config.yaml
image_size: 48
loss: "mse"
encoder_width: 256
weight_decay: 0.08
Rows from block 10 of the encoder, named by matrix and row number. Rows with one number belong to one neuron. Each number is 500 + 40 x the weight over its row's rms, rounded and kept within 0 to 999. All counts start at 0. Numbers have three digits each. After the name is the row's rms in percent of the matrix's.
# fc1: MLP up (encoder.blocks.10.mlp.fc1.weight, 1024x256), inputs 0-127
# fc2: MLP down (encoder.blocks.10.mlp.fc2.weight, 256x1024, transposed), outputs 0-127
fc1.144 076:503410508451531446482475525502527542500504510509550550463509522480507474520505470502542533510457529563491446490512511469501572496491499484465521536567543492550444498597510557497521562536487416448535458432502481521565525505494446528468494567513506499473443461470498457463499492547475516538531440466458385462441449480538549459438421499498564470493521548448469503454500504518535470535454
fc2.144 091:469578534507438498485472509497535503514471452489492501484504439559498581525469444473509426459508540534530525505454450489528449481540487551531552462576503430444541493444535496484541407517483568563511517505542556443546468483510589564511551454508550407475620565469497514514600545502492532479472497537484497528489527520522465547526556505597502586498447406478482482460472525475442526502530
fc1.145 264:472477436502530476557490510481496484526525481528537505529455535577503516639504582443507488488469549410580539474467583461467537505489458490481523527497449470463451514472535488505489480486483454437533464551485562598510472517502535471494489486587522518527486510515459489455460458470494446483483475536488467553559422519450487525512466533540548529517529507520419527458492469493527499527491
fc2.145 165:509512488514500499464477495507457519515555528475590470479524488509555488169512477487534462483468528564439549534571512486502481464455554552477484428493536518494514490500499535415458401518449485532483577522500513477444499479550468524498470492487469539464545496569547556540464473491521534472513519489483514502441557482520485438528571495522484472487502487506473500492525456497455459494499
fc1.146 069:543531456511533496498507544550472495493565523489480510461497550547519484605517506500541521531582506520518624417422480457511553490509531467482481568532492482536496486558468500478502515554539495476485551519518536503577470528464445576456467544554574466456484421477499499448525425495536491567452517489516476436442500539423462505509474493404494528501480500422471449508485511494476502477528
fc2.146 088:423443540507442445448465487442537544491480473481496466534471467498508535551445529480499550382442508532449481519450536483477470547509497540542562501497605514509472435456470460505539489480488521507498477558503415493514507453532531452516553484494522541483509541462480525530466514500475555463550456506452501586578519563531524485512530504563490619511526447533524552445542436572514550488474
fc1.147 055:450422518632532533523473552460478526519481524527495506441417497488454481451489485540573481549433463560456505487539493515491648517478483444504475473447537468468542480482448611486422485502521458467437480421524506513528502445533484472549551513566581502461564436496495473527566515539438522516491507493471528469531438520545467517514570457467531456548532453465523480503471511519552431499485
fc2.147 080:480541527398496481481509492503548489479489550447503472500506482472513498617515487433450518498574518495472479500495441553535460535596481528552591481570508502478508485477490472517517518520550482513475442530478490497533503546493487491426549489467539439508508572464493549439542514520533446453510503450507462563549438473465541528515505498534508449492459498489506510518485496500466507549507
fc1.148 184:530573554494484495421534476521522516473504494523518515482485471506515407571504498529644500489524467531505505503521502542536526443516515493469501502507517520485464517473497521487472365546485498493507485508475481492490492480528512491512519453523503454503492542514494538474509561514542584445514495497452532504496592564532484500521510501561476539474424540535465464510502447487497514545489
fc2.148 237:498496478489529492564504500499523483508476519526504468517509508490520501455515495468391500505523510524468485518498459544488492569526469492518509507517484506480495532487448507520499607486501496476511478456475531488516505526491485461496527527522532501518468490485479490477544498493490470507491509461502495490515465463470510518513497494452517465507501501500541506479458526532493514509495
fc1.149 059:519497559503536468491493491429572515539530465476500503521491449479464462471489479512476494492469495526464484405483489471492526577491502474471483430493509541557518573531484482586481435461479502535566489487471533495461527549535553509504531525512412467510472531509420515496496558513450552510530490546453558511518490465559547512443536496485474513530491552478532478488519537442504453477567
fc2.149 074:520527522481547559569463500552413484520473488504461510464499463486493488502555463502530472501530535499533479547593511581440475511444514544524433523543413447505470552528542473462563416559517418470483536493433474488512511511446482539543532384497511501542459451522550499560479530495545408546515512425538536426484504508449459531557483491510492493502532450517433516515545557512494463488533
fc1.150 065:499504479511511566508479440512454525531483497475514438567535519519467520493475522516548485465500518535546533469458563426509502488475479532517405544451494533599544461456510505476533535507530474514427529518520450501484509468487461487618534448521556540452516495469466569497515512540552438496474590516503508497509540516505482439438502566488499506482472483492435453535509563548533496454560
fc2.150 086:435519530418464490503512500509515518460425510541480518512538540534451521499571579513554557527435473467448437533482475505556493546555443456534550469460496531475498523546474526515421458471435493527511459571512531545472431579461517459421407549504469449500430544534499495509503469484434500492507419520532460508576462476467497511506464481526532520506554579551512566485476401522528528540494
fc1.151 076:507464477493479549557474501548470496439428466532493473508501550508497550487608519484476533587476588524469554543475540486497542474507541517501551488558511492489523533528476494474438527518494492502496526517486528535497482539553494528506569508507439505543479555480479451570479481496570483464582442508460532446462406549513521557538528487483471500560456546541536485523452527525548541529429
fc2.151 079:473581519531544404508481494433515552521567555490521500510527406429496464445485503464511498525500476443530465498513421489492446479472491555533497473537536499522491507481520513489493418540492505445487517521537467459533575503476585504472492458447547521546503502473430497516561497501493480561486586457501464547462540451510490496456508534489537480485524523532479497537541504496405474447500
fc1.152 076:565515553478536512496556432481469553479477503555482498514527498497518396475595454499464502450494537503500540519487559493570535534448494456487485536485566503485522559466524498478458486458497522491508417495509476483514559505483516531504549499525475467478504361537516512458554476508508577508542433433556545500462527463387483470503467525453548591468517539549467457466451538451509462511565
fc2.152 088:548517466558536480491468514495487484504589568400528520505523527546496543574417447477520514472515467506501504462499481522437548438524449497527515466492434470479494517480507528521547506477585506513548537498465486537443472504471428465477487535453521488506597585468507497472439553502524433505490562529497482559574511505547434543516522527559502431473505453428507505486564472446479571525394
fc1.153 069:516492478456504514519517517502561523546542469520572514450539533458497441556467422501449460506523499597507488488522449451405512455490543477570539460490517577490538472575453511478456503480538469470482486526481516489478508483565393497442540491490503488536436511462503449537458500510531566528473504476572575481518451560504537565513509430500453542481480533476511458477517466526437468544504
fc2.153 096:473475470530505487545476524484441528442486468498502468509468455526512513465544486492469501494484545465502512463502554492529499597458480568474446464584502424525435538468547477506561465554490473549496510485498539470520488497503558533555559383514520496455588467461496576556552487514510422532549569428496427512499580405451532474478527516470474543601551393535465452529498559518524524488563
fc1.154 062:475471517504521525479482515542479444519555496494568554495455513543541567432469531450512541548453571497474491530485500573525532465468438454487514482494453367553483500548468526498460562516523488527505580521482505572500499481511578497449538549488427514461496530496541404503470482482443524462524440528470450499465472474555490538494544522479490400555478430483585422508548520549487448472467
fc2.154 072:497485553480516422526519441470522463574550499506441525500533416427480503476513538517492463449497434474568565557519460467501444560569548489496531488489519550394511507492531479477466487525506548446468538455508467471563546507513502536492483545486555490502501513524490491509578477519562502519509494516443502516417523544520478460536466504555474564510478549446510565472486458515473437467469
fc1.155 069:456562531475456465570515595506553495502469452555440492431549498514438500481477485537452468590533442518495488511498521467491548451511496511479580457539466484554453521522480472525461515556561456482541559472505492495452444565498446574513499482516379482513503508571478522479512537469428480535551514522525508520474541486486510585553464465500509480453447491448511433512461404423519521484447
fc2.155 074:449462464530523474472487457494509524556570566463584470548497466550552519395518516466544500528496514500524500490467459488496466486487514506481460466510497432487547441487518494463556506466473560530481500536484470438548508479461594465466494515427534561505519459477482486574550500528632543499517527495469468500395499476571497465502466531522462547502491532571480572519497530493486466463453
fc1.156 066:538486514484479456518451527524449519515511495498585562527553524525479497496498529501518538561437523454575525536432533486447500480454506500445532541571519548468462545513478534432568534494504520485431508509482477542500604527479503516504498452466489425521487431572534518389439541456523512489470496532528443492514484506459458458439416515454452506532432539525561494502516549495483485466498
fc2.156 082:580489530519456484486536476515486468509514414571467510443526503478457512387501460549541408456460522485439508527585482513558442546529509498509485488428459519499509531497569505513487397515481497511534517428544555521458450485523534503569469547555521512525584543488492436546554562533409538509516494540431534422510499492526467532480539462514495424456544499431462473466546534563541495449477
fc1.157 065:560497454476533458423535515518525495514519495469519491491490472488406431413435477494468479521502511528522504448534519555510523517517536513479527484484509488487478490527464537539532504519495480495538515462512448481474441502571480464528505503523456496576498541451515458511493519520439456425510500514528491531506561409412497508450557527525517478493546484454532557549478463545424495475516
fc2.157 077:454533517422460563507437500515493503521540535500441538491522513507530467557516485479541517453477541551571491496495539438524483525474473486514467578515476500488502483490519482483494516460490460554472452476495483474516519508464465504464490506484491458524466479555491558529392576519517535565531469505544466551475411564515447446529464437530464523523498530517478481489487564492514500465484
fc1.158 071:465517515486502525484503500459593531535580485518501477550528502497479534504502493466442495492448527414462449555510471467534515476537537442505472511590485530468504472490562471553504505520488480483542527498510540499506493530497441531444450479539460503507508536498567492451478493518477465518551489521505407493494519517503518562521459506486526446511437558441493553517436409500509487533521
fc2.158 092:546446503548500422532511518563425463527464463508470522508501470486467482492491501503534467470574480475560552522473520528574479384485513554443511545392473453538542533524463572449450513548479542447478548445497479520507535428483540524502469503472514540514500430550478431535499520444473579486448508486454575498436454498558478531480528494490479562420560457576526520528516537475493541460473
fc1.159 074:511525528499466445485522505492512387599523545540496486542532457499410517518514525453560497491470434470541471506457434464542485427586531465440447511492562458506590518470448431484501483494577561531463420466469503475525482474537455456508454554509567494487470467539474528466526518454517515470513561510551477452515481618456484535485582501405469510484473510533493476482477515475484533493557
fc2.159 092:511538558547473557538496511500518508453512493477491442473486496490504525466563509506507495519483489455379500525558517561441521471479405522588544452489408499506468488537550553484429389512453463527486520532463489463494516509477481569495476419505416482492532529463498502528533469538440428520503523500494518558528489399542533518489438504528500515462567473545494507516491549487561510524495
fc1.160 062:508454496507531548488495461484581529461489522490402532537455412496495518508395497463516489435468511444482526479444477450561472598473444465431475530476464481561503508492528512532479445420509476505484432521497502514510575497489484537547478446496508513417549528541477518525522523480496507509527539500485409508493543554477492487451442546534460535532415479515480532527558519481579486527513
fc2.160 081:464522560423519499555499444476481485515506517476496549509511517487497491480592514492536547487519472503499469580540450541492543495526515520586486481506509483452480553539444496454451522541473458477474546500530523517410471577505436452454478500512526479537463511518546509523501426470518397533449511486521572461506390436516487536579536497492537526492590522511514491488467504541520485523490
fc1.161 074:457421549552552538552541512484402511533479504543456475457500540463461479437578515516482491495498451509497443555513479556487537507532514452468506492504518444511568520522544551462502431476515527485516455491508458527487441466467452448496617534454526491512458533475485561573482547433416478515510447467506527535476498456478500535432575507472506440547575420576484493476529531540543476504469
fc2.161 089:559527471413519531460478403460582432524534538452499515521506388456530495502457481557445510551521486484490536496475468508466481491487543456496494537497520567488487547518514487525452559500516491511468434513508528532517553449490533508490472535533530481473500471503560415439524421503544497480438511556496429520520485543486494469576460522548496481502425577464545527506534484544463482500483
fc1.162 072:444521503535451575511502477510485555512457529497474514536536471530582454488532464570460452569534567493509521541498507560409459626486449509572473513410457523518491478488531502505509354582438493524454496541509517445480455539505506468537506488514500501548555529458540473520506526498512468470517473454412470481538553427515548414488523464501464472486473532513501522542532477505466523505467
fc2.162 095:514433483490568456542524467576499496529485435588514490486485502489445507452470459479376510463474519506528503500442494399595479527481581481425570520488493520461540515514466477551471588470489540437570525447538507599519510522479544510512478529469524512464418458504468513575481482504400590506520531530510572457433407533535486547498498489467518447498455552482529511477436474507526535445500
fc1.163 078:571553519494522461555495552516531513482511512468587504453481478552503417572543497517504556503520488589526515479504475514550500476488523515499439479395519567459492490507495446425585525441558460499446396465514443507512501549548506451503560469516468437516491442458513530451566568522511467536511459434542519463520533548468488438527551440480510499509531565474483461542498404547447490539531
fc2.163 090:448540489564463550415474480513496475476434517491495417556459524458570536488489510493462445519514478525458487500489555539446486388522450449486516484570518453519508466462469540560453521458437506525523511520473499478482523483492471578565463504451508531406530471528484546496414456504584502462498563565497544516478488493432547551522532563543558550510455426535523539423531482498564521488485
fc1.164 068:495501510578498479571453511454504473488576433528490439448431422519507480480469535545531437513485495453512555497502487534484432528518494476524439491481535488507493530437606449494480465492470536538486476495492558464467454565465476514562578504468506510485476473513443535596539496568514454568465482478479543522581453475503437451466555435472457529600549551520528523505480517508478534461551
fc2.164 085:536548532483489577470562477574505497469430625481483532513535504375461449561513558486452479531491552509463509480562505561499488487429491465500507506529397511462504482478409506530513492500473468458483415461461480560484500491525494527448518486495479478503449512519498469431471571453466532454472494520504482531522509562484545535502507491533554377457434535420516521526513557494474462522463
fc1.165 068:490437440506502441573543526483539491451493502499543485452505475486509479508529497508522485490460476506443495514476540493475581565501574473507496493553508487470558537544481576485480501517456482455470521406429549490492525540404453551489571440481487544542461510521434498479550449481495477570491482470551479553427480477536567356472459497486529511525475527460548542523506492483590429474506
fc2.165 095:491514569525476549456483516535482510508503537454485550461516470519464504646473442473543473486527518539445510485547405576542478441514503509548549463491487457487509478434519487470492533497520486529443388497558445540469492440521492511466500489511530454483594529531503476459463599509520581436496548535486501490553474512503455610541561494552532463494466492473485491506443571465420512537517
fc1.166 073:479441497451524489364514489499538474502612525503534523458545590507509563449513479437469523539504548526487536484479551476543482509500429481509528516551447480474459476574486480541486546572527521570482510542458534535531546489533545532462514552533596535495509500473523497474519490505478523454481500506465502465558503491545455636483460577486496435479494464447470503471475434482415489486503
fc2.166 090:502438473475537462623515480508518511498468503547518539513433391564497512468563527477451495512473449517464469511461432456466514619545539526517545405497564508512536496460491529509548439479517505504487524522544529488500508563454526450497537483487489435524498537499483502544544463507565394517585519494511436530473474387419520427579497470529494527570491500556495505510508493463554493524547
fc1.167 078:576546490552497516453471566474458505487512510520469469475545490556479437490513459467481491497552519442486457516605484562526497502483431610433536481476463480559523430587431477532476472561498540510509516478478544509451490578590489523486450471421447514452498527484477439563525477512415499460486488545428496530475582426564456528546511486497617514487543530540527439540486489486529498474497
fc2.167 086:441492457473449501590564499575492528562493491461507560529505549514515590390461574521524542498492488557553489491476535442554496533507494449523484521489453473464516525497520526462503518405477531490556549561504479515508501508451512513433434566502563502516548519498516537486490511503593560598515547423553436500481463536509513478475477472513499410502499532424497549512454497390466463512478
fc1.168 074:519605509457449515509446501475583437499461463568434542428557508533464498517430449521428448501504487470488460569586472443450479429465566466498507497477485492519569451512485536528518601466499510481513459543483516516491479505482456491452516495482425476484504536540499433535525458497476522532455432529566597482536516466532541493517511385530507571460443557542502368525519446535481537514511
fc2.168 090:511489473546461465450551539519415538494509513425527481559506551543532530521515534529601493519499507497513516493444559525532492496503439537492440497497439445533472506484563513442505360481482512511548566493474446518477498475478511541543431508495466496476580503505463555452421567543522490489531538492470440491460553488462484504477487538542543469496544460458488548481514514420545492498478
fc1.169 096:492482515471503494532476468490534460510516554552484423461503455571482546488569525497457464471501534508514495535537542546519445548528493517555483488488500459478475531555507486511510419536476578519483443494474541536567525414486573480570503460532422564430587505517404537501469475508500461557447502504497465538508512466463488630464565553473473485458462406482475508530409569447427491500495
fc2.169 110:549562493556528501490503502499471500498565455470522518490482592424500467409443498453382439546475492523510519488491504406450556447440553486400473510507559515543561479488474488521503536509494471534556498481580437482441483494503480479493521457448470535554416467528560487567507543497538530479567497499451557488466515443519516421565485437541497516515532599565478493497528427522531499511489
fc1.170 076:490481503538513513548552492498488498535437499556567482528463447526499437453499481491468548460485494420566496492442515543507529621457504497571485513466524544458524455531478458436458387500430529459495469462490535497461467536481484528580464512520387474470521446500498515544526478530507494546518549513476517500446487455492539456457505477486449457494508457531497407543455501470596565503485
fc2.170 088:514533530568541464496452498503510493484586540464517517462489578481476502543515496426437471482561483577470522507534430509544521400520516485410545466489461475455545524507488518534469558508521443548511535476450464520492472490489438497406496422438507490491555543513523530522516519473503471513495530421477527548487476501532476567536536520531545499543514542503492548496453478474429435501482
fc1.171 069:523492519528557562488504521547564515569528503431454485476484542440465474467477510525448522499516476486593456506542554452490605587489556524504442532535482498511504504491561499473428486500471448478543508432509465583401480533500486488553483441434454501478480442488481532482431474560423442506490530501480489581530566469483525506480481482520490525486439503466501541542517534523478481489543
fc2.171 087:467490489428487527492466447447455496471502519497446536516494411555506493517507476480502527508507531536466534570474472462506508520460595501431483530465492543506507515523448438499531408539474508574455423492524462530503476396458476447488473485547464543507490489561530461553442512442529481552478508469431525443498466564517484472535534498566455541483548479490498505526481478566540512514478
fc1.172 060:545412524521439573477588503523492454498553519546496529491465475460537470525506479478567441553491457463482520467487441596513535456568513496518533520470447566441449545531564599457539434481480518550434483452441476496502518574454570517550557530506513542502525572495525555575519506448477445497531514421500513487435427511443539446487622469479424476519549501465462548504515516470480495506489
fc2.172 071:432614476493512443504456434461543446497561478416498511487563496516459534538516432506487499426461456469483484521511440405484497447502447479516482412584545456502512519463492481500405503495493479540482500539594547470492533515516502541401492510470559432486514550492517471485545508521489519521471548562553440574471485545538455513550443491530541486489433536564564555459502512509488456480488
fc1.173 062:550502474489530487514560468518627502502496472518491544487506495446507484469518487510566540471476443490527449513527542483488588440523488490533466500454470625498551546453541503491559498458450448483460551494495511484555476400495516508538494498508363476534534525527465487497499524472510558514483499467502548441486544475594571513498473470549499552434429475535468463503505485471593421509517
fc2.173 077:497540478514501523428489559482430499493491511420557490463543537547493528596507515529651496501460503508419537510489456506398489557477455554502423538443568437506493489528570514485507471469490494490462497512448479457506475569446488504535472480521497528484500566545496516454548511512478452504491473585576467459476564561465451458463467530485523513512544564551529568406510553514490494500506
fc1.174 068:497550529505464453548517514521513470513483537425628500514471510563499484477554460472538477414499504522540461504521513497496449487551562537523525564446527514497513537434571486522604423534624478484491533524484567506421532454511464488493571552494540465495517501551516473463513538517518456484518448462430482546570509490569499499520486509548561494472577500473475565493471511495385451535445
fc2.174 094:462469513584572554476493485507505458501504437579391452506470450496469514557491567476408507514524501466478530481492533563509523488502443439527514473456437517471563512524460531502392524531467496534472436491494486484554442496510457553517468447475416551447435494489538541537508471474490565511534518542547554519506499475527540500481526549522470579536464511490531502529438478508564583507565
fc1.175 080:527533526530492437495475538446533464471502513507443507474479515443566583510486541523497512495474464514457482550519436494499523546541530499411479541515498495466543467554470549544530470479513519507517524408478545477508502487537515536452474433489471472497464567445494480438523546461471512551510493581561550501556530508559490551555498460543541494495541544587502576463524526537471475488530
fc2.175 090:499453506462489586550519454547484501573529482485477486505532471513417496453491448501492528484490464455445522526495545549489549557487482503590545459376509471528534544494490493487378466525466533525462442547461415517520520493526465480522367519518458574484474519538506519551498434531473469494555532513499496441477515501498512472473452523549491443429474563519531533543472460454529561556504
fc1.176 058:447627483530477442541462469467496531513550472519473477470562540414505497536533490513475458478550503524476474490589554411469491455515495534505465464510504433522511509484471487447466530451519539556508534481509525522518538474517511458509443483486402550451514513513541543531498465553492544467433550536595605535461476543481538597552456478501513530454535522495505482496468508485451501467505
fc2.176 087:537485471567514517491514500503489507473477491481518444538492518600504529393464609516546524592521519513455522488460543497450516456449516455482524469522494495549510452519510496514525358503492491521555502554470481463517454501444510525532466479470463503508447424496496521512513527488553428549542507464456484483502590466525500467468474544493485536526498501514466510525530472500551496512517
fc1.177 066:500540524547553481542560515422559536477432484444518467470490513481456524540533551535504531500501446527491524507503529499464548501529472536487508531486601547426504468545445443525478509508559472382523471507517530488448535582557530506526581544522492575528503503459498503478515576510428511443459542491577524482539504537539447505544484473507556511483563520502491515504432482464513482490491
fc2.177 075:478457540459518521509437518541511498500516504568540500485472455540537452500502474504481575555538531438445495476514486521500511460460536491541557413497459496525467507479419516540523573543484469522482514478398497435551462575466463513466442430455499535525455470507506560596508473502594450527554574499502526513436450448511550521474527555485444458543485472560528545530566594514483510470491
fc1.178 067:470515531557447462485508489456534441499463570459508510605530530459539496514437519578459519468514497399461409537502540539420530543577498489506485475501514520457579505468528491489556431524474529443551540527538523483440469571540529530497546499479479545552508503468545461490521534505496528492495548535459497469537575422612485507528447502513486404454540513558523548499492441476478523517532
fc2.178 089:503449494500540460549503507582490595527527425568540524405481448533484546377543471490453480545467495563543518494473445401632481452477499517474559469470494501521488482513507480536458588510491505430510521486434516450636550518501554506472480465472517501491521508490471518583557402511473502529491535505515485515402516480494515512491515484446478526559426557473496497537441561471484458453506
fc1.179 070:491511488477538528424525502477533535502499516530513494533525449498474456452506488474436465491465533484519533488464527484526545544466513522503482513537454484514513490443446502555511423506514530479463581531514488555473527467474522505531445445475511484543486426515482463493461528481437441419446500436494483576532582523480498426502462522492492488535405549419538487545521478458515454506524
fc2.179 086:539466508466512475580494465585447424536504448537478538504572514471447507444550458491492528461490511466523479533558523550520438584531508504514526495401468494501543559545475569461434463467473504538487449468533523567433501548493458472541423540494533531465448552508503528573482514514485519585580512583481560458495397507506415544471529476551508452447584453577468509494472509518474600502503
fc1.180 072:498536546494472523485514453478614497511502511514401491522486528489496477647504462523628512434479439410506496489497491541508456480509551462491479502509468501460463419496515458517498500471531487480517522522488571497561514482515505528548442552428514480478562535502518532534552480523533535469490498518488491496488498550540655614606564482525554543504484527493486549524496486478453500538531
fc2.180 075:479520500522557527514501563533535508430478554433566448499450531507548514546516551463542484545476489569395518462499523476494554478447406518499520443466564519505518498471514511489484564432481523529466457472467395425484515585490527518498562471532485531491447432530509545475464510579508500473482553458597543506491474518461510471443457514437482441501476481485499498471463520468515489517475
fc1.181 067:538525489481534468531546524586523504507465479489535463459553538481428477441535509486439512525447466586520534476571558500433570565478516477524587498556529632498511553507464516479476484478442454486508498519464514476472483467458467477480484442531481476494499527535540490481500535434495527455471542484505463474522520482443474514512443531473566491454540476501520410482528472452535426502517
fc2.181 090:507455491494559502463500484487470503413525540564492522417483415534539473480523457473542492563464503505428503524488437461508448527479542515472475424445549463493509489509519485517560480517554436532445449420479481510499512573435556475570552444478489529522554462507466456559499539552524442511495579512508560475483517478510494510517502482517481407551482505560470509515465512543471504483487
fc1.182 068:490501552544515446579494571554507499475440472547513509545502514563493416546561476502590473573462488481576538487494472479481534552444532484506522461437557464503518488510464476536458462526508569521455480492479516538488501470489492532445489582515516516521538417500485503402486505439552538460505514455506475535522441509516488383465478461502434508494500506523495520522523499526529548458540
fc2.182 091:491533541487452518415434466481509503569514467433495523450549513475509555578440441481610582404565525505412497542508462535503494551564467506542551493478497496479546499511551473484521412505491424552482491519490446464555467507476466513545484488500515541455531596468521507540543489528438531506526475519518553448490490548550474612447531504540499498469543525522492532467551506509490512511508
fc1.183 066:505510546447466527461521494494511532529463483545464531533534536452391475551544467518473467497460454459539509538420494549467537533522464504478477508568524553505517469506465478582526462542565435422518468548461485528514470507485522526501450539515577498519515450527531520482502513485493526496532514462503524546518435480450528471576411454513582406466450499497489480474552532442499490511478
fc2.183 085:508496465523597452491457530534558444501508550512514453514431431468588505445563466482410502442532507530455505458501489441501421480498561506500502494443511485521505479520548468480524460462484535570460544474501496450524565513539543511470544514462506502439538493455480450553507482544565511461492536487513523452422492547543485577484568512497474545493479416573496502468519458519483525505482
fc1.184 064:518518491558470450493536467533550527509524491530441564474520517467451502468564497418489432558464440479490500471467478482516468493489479483481475495486437550469486537493476449443547494489555520486559523495461517516513425459556510490486423494526474431485518493628403529473439446492478482449488481511480501495465445518426512506495510487509456547522478567477485446455473497486521484501531
fc2.184 090:518490456479453513438500490428446492504524473444474485521491515506550472457433473504601544466510567515477535522547503528417505520436531550498457569492517504530492455522494520438554361526452490489462538512477474471525534486519495519549541505495485544532539474421509433490517558481524507517512526458481543478485520541572483482486447486468477468426562428544485500498552548491509488493516
fc1.185 063:495484466465478527555430519517476421500524528467502407536493391529483477539484421475557522444499518479484483522480520552540415532504511566409506463448551461516496499492553418525510473514512540523516465480479549461459485581524531539482523525498525503510525494529521419572479476515454486488490473536478514477456468593466481533572452549472425584546522576473497485497540579498494452501546
fc2.185 078:510535515542490548464492489480521543470508505455456532549468605424539478426459462491440496485478521529546529411583541516471578432480459465507478537582488507487506542466458502504499547459483483511483460478570417503462492527546484483463535541500545527506477483479479563508463493514530504535489466451521547497476533515547532424473571485466541424473458445426511519500468518460482475533454
fc1.186 070:475473482442532528492515479504559525576499525496511433451483496460478456512516558450450519482455509532462457510527495498498542447520498427488519450503489429501513522521527493446476488454531476463566500539476419555475525424425548494534440545577496457508504464546543506499461494489398563480451470468451477501530504526393487585480401513447524535516513487470515506530473530540477488536443
fc2.186 093:539472502486501520511519494448480445451504499483487497515455466488559473412462496541492482526546495516529550493481500495442488384429534515501442551549535515495473491550495520527538506511456490538509514470503602487475545495510451502556581440463491532507465439472565491508493492486674424532483581548514545478440498458539537479569535504509485528520570426528496433495533504496541475487564
fc1.187 072:531474413520525486518428493513500572524521482532486466531551494520479429448550435529510427484531446524448435515556495489489450595482419517498515472493506554475568430555492551415498448529446464462554506466483532492534430536498478579512413413523475418497473525514510508491489424527510493509513474494379522467436521434502524489564472484427465502493522514500480490503527500516573453521541
fc2.187 094:489470529515493523431583556498510499533473551445488544452426468480514524532464557476506509508476549549489543503471449537500498453481583506469471530491503478498489472510496462530588532511508497463473513510496477502542505441483529481467547563514485483484535498495472396459553513484511544494438486514524517507477497589574462532480517482534553525483455503486536498450435498505472459518504
fc1.188 080:510496502450493548578512534605520537501487487481488470414461501513520514487598515374484473505471518492496487580456560472528459460526545473483445526437517489502452503554542511495470505518507499466474430442519549512534554543502507542495502474573481531466521431467517508523493511490547432549542451440508557464469518559410484531517473507569522551525444498485495469553456556532443521505499
fc2.188 092:472510440509513490421480509385488454464542518487490471605488542544513459466448442508428492531530543508528511490462493452485565425455502525463514479562513515506533494473469507515544604481511517594525444554568447501433441437457474435523501569465457535505486483538526477513432556466522550460482523588533522535499477461533506482529509531473500504462581487575515524427493450498564516514508
fc1.189 068:473529484503571507464501557510459563502534457538461471509556512440529454511511456494467545447451484510522573504487543460511533555446465526468569498529448419496480502556601500458519483552563440478504471560533450567558500492474482513541480436499494442445530397568496507458488447549490495456520436510485495480510559485524550500498439474512532587452448543447491436471483526531457530523483
fc2.189 069:500475476549463466455476477490471525490458531438521547489431530536538575428461496485535460530456537556454465466516488518559447459455513498465462539452559525555486446493520504479609478484431547452533470504544533463467481487523581506546538538520503485491605471458531484516493539530515576422485547508491487522477492491470532515489507499487483451489509423496471456482512515468545580470526
fc1.190 081:467478574521488486469471476479506518468551541503386516568529559509494579514562546547491445486511567523442501492479513562553501595489452545529399471491481406441532552468490506526521483450454496562503490507509444473513505428576478465561524464417505514520524546476475518532540536490530503396475455486493461523553523469498518438494457491466472481524532504541564581541528502556540452461471
fc2.190 087:542538454472567515538530477542483506508437523459534461509478427454564445562479462530471527575520460545523476507493500473525453458495547463481539520530429557544484504470421503469435471521498476411518560478391543548535532619441536543447518495506491459520407456501464473425387452493518441588454509417520520505462425562472462516500557490481539486512438523425507439511515496419432496538509
fc1.191 062:462569484439554467608501515543514513514474485519470493519492448533481470466460474545438532477473434568592556473474521470478489538489521505516481530460502538453490536497516453446550504540466520409540498536547584410453446521540474454519543417518433473528495531551503484460463531543534514473484521508519528443591569511579532559565508451459516472539528531513475409529480406464512548528543
fc2.191 067:546369531473549477479510482541461518438460475585487444500502500532504493447517468478404431534511536438452517506492510495592566511503500470447520520413467484560538522522502569500436593507478544529515492451455390599480487539411571514539509480486457566508535424529509464569469584476452509478501549452541546440503446547443541487494484482465513466496491449532533524454458488515589545485453
fc1.192 078:505553465498503475597530514529488492513512484551508480498441465516437460511539453512525540477491505476515500472504513437519443599522522462509489520469548557498477486478587503520493402476473461518453430421469503433548540483482484501435512547591489507474493510547567583486569501605525485561486482472439499529512491524513472523465513468451509538497465507499461376557461503498490532487527
fc2.192 096:514422553547518479464518475481509491447519526485533515472493590530485497586439478467534506487507513528410551536470466566517572475452484484520524424494453434463549551494460517503521480532524445491550534509444413564480434539414465506556455432487509490506513508494466484538424525458423532451522540486563549501533511451505486535550500496524499501502525482552521621460471499513542529492477
fc1.193 066:448462524485468496525549538469478470501514511491467447502508522535514466460489494524534483517470546485487499521412530516505539530521442519503505460569514484511513575510492540479501441484556519572430489520474445496501492468604585451453540535493559441538473589498550539448471517458555521525458485467537444497492524475536469452492494537462484463491534462510562525510463454452482459505531
fc2.193 085:606518506530539531487532458556512451586503507491526576458533420439491522476563450503555453441526465532524557505593451487479409544531557488483469524436454500487497501490552470488522467530496452427483502494535559467479520518471468523493489460528475491485576532483496416503528484510488514512518520542489478525472485498513482527514520466541459450537452554526485494452564607564509481470444
fc1.194 062:457571495505496442560509512609487444495470527433547432458457503477525499612574453503487517459519526431487536476549476523455426527495532537506506526522500470515505487515524580445529404569494572431499460518444566481537505455454474537493472486530467531499587535585448462513497487500530508456532579517459519530486526530518550482558490523574461463496495529460511467521471502519496527527427
fc2.194 093:555411501570562563584473480476573529459550513579494487532472521501533496376446504467338480481514435585484479488502519486524568557456493454463519500495525528520492496466491488531424504498488456544530486493557481503435507555584493456577550441473475552471436449442578548528466489510530484546526495418470550464513506457510502469527548491453513454548493465463497466494515496499534553487525
fc1.195 079:448453517527492503553423519488488517500538551562456506452479545512545579558522551484533534556473539480464520467537505502506552563444478429522478493467431427468506551497452472580482465489494515511477508566502549501538510476488473526479419494535585496501551456517525472496540512507505587494494441484475455419558442513464505448472490498447522422526447523458576561499517503541426493462535
fc2.195 100:505439532450536494516544501485551492449450512479544457525482454429560464503464499474385514483532470563476495483451473499525462503517533516498546490588579524526529433475452491530476531522506486467515454469499494521507548525487541458489604517482536519483458501418492515488489495509559458485512529478494558563527486490467578530538564480514501520515485418510499475508477427479532531548486
fc1.196 068:540524470463558415536525534547450465491442516499534446553533460493481399454570523524427518474482479491489463568535501496441528510539488501479455497551516502466566501502494581501548506507464511436471559443503560484459483535482396470538429476549478486505502466553510430460502491548496483510527489481453482446491537557511477453519498456410529537506447577496502411521485550510564496533553
fc2.196 082:506441520480533533510486495497539524484572543523476491527500517475502492398495469503540487527508437498483508473549507567533514466481512488473555511371493519562496508534479558459388517410469534582481432540464436547503554515504501496504496496465472484528581471512479523514415507480571467476473575517525553515493485506455436551469462500557527402461519504590477511500516454475511507511421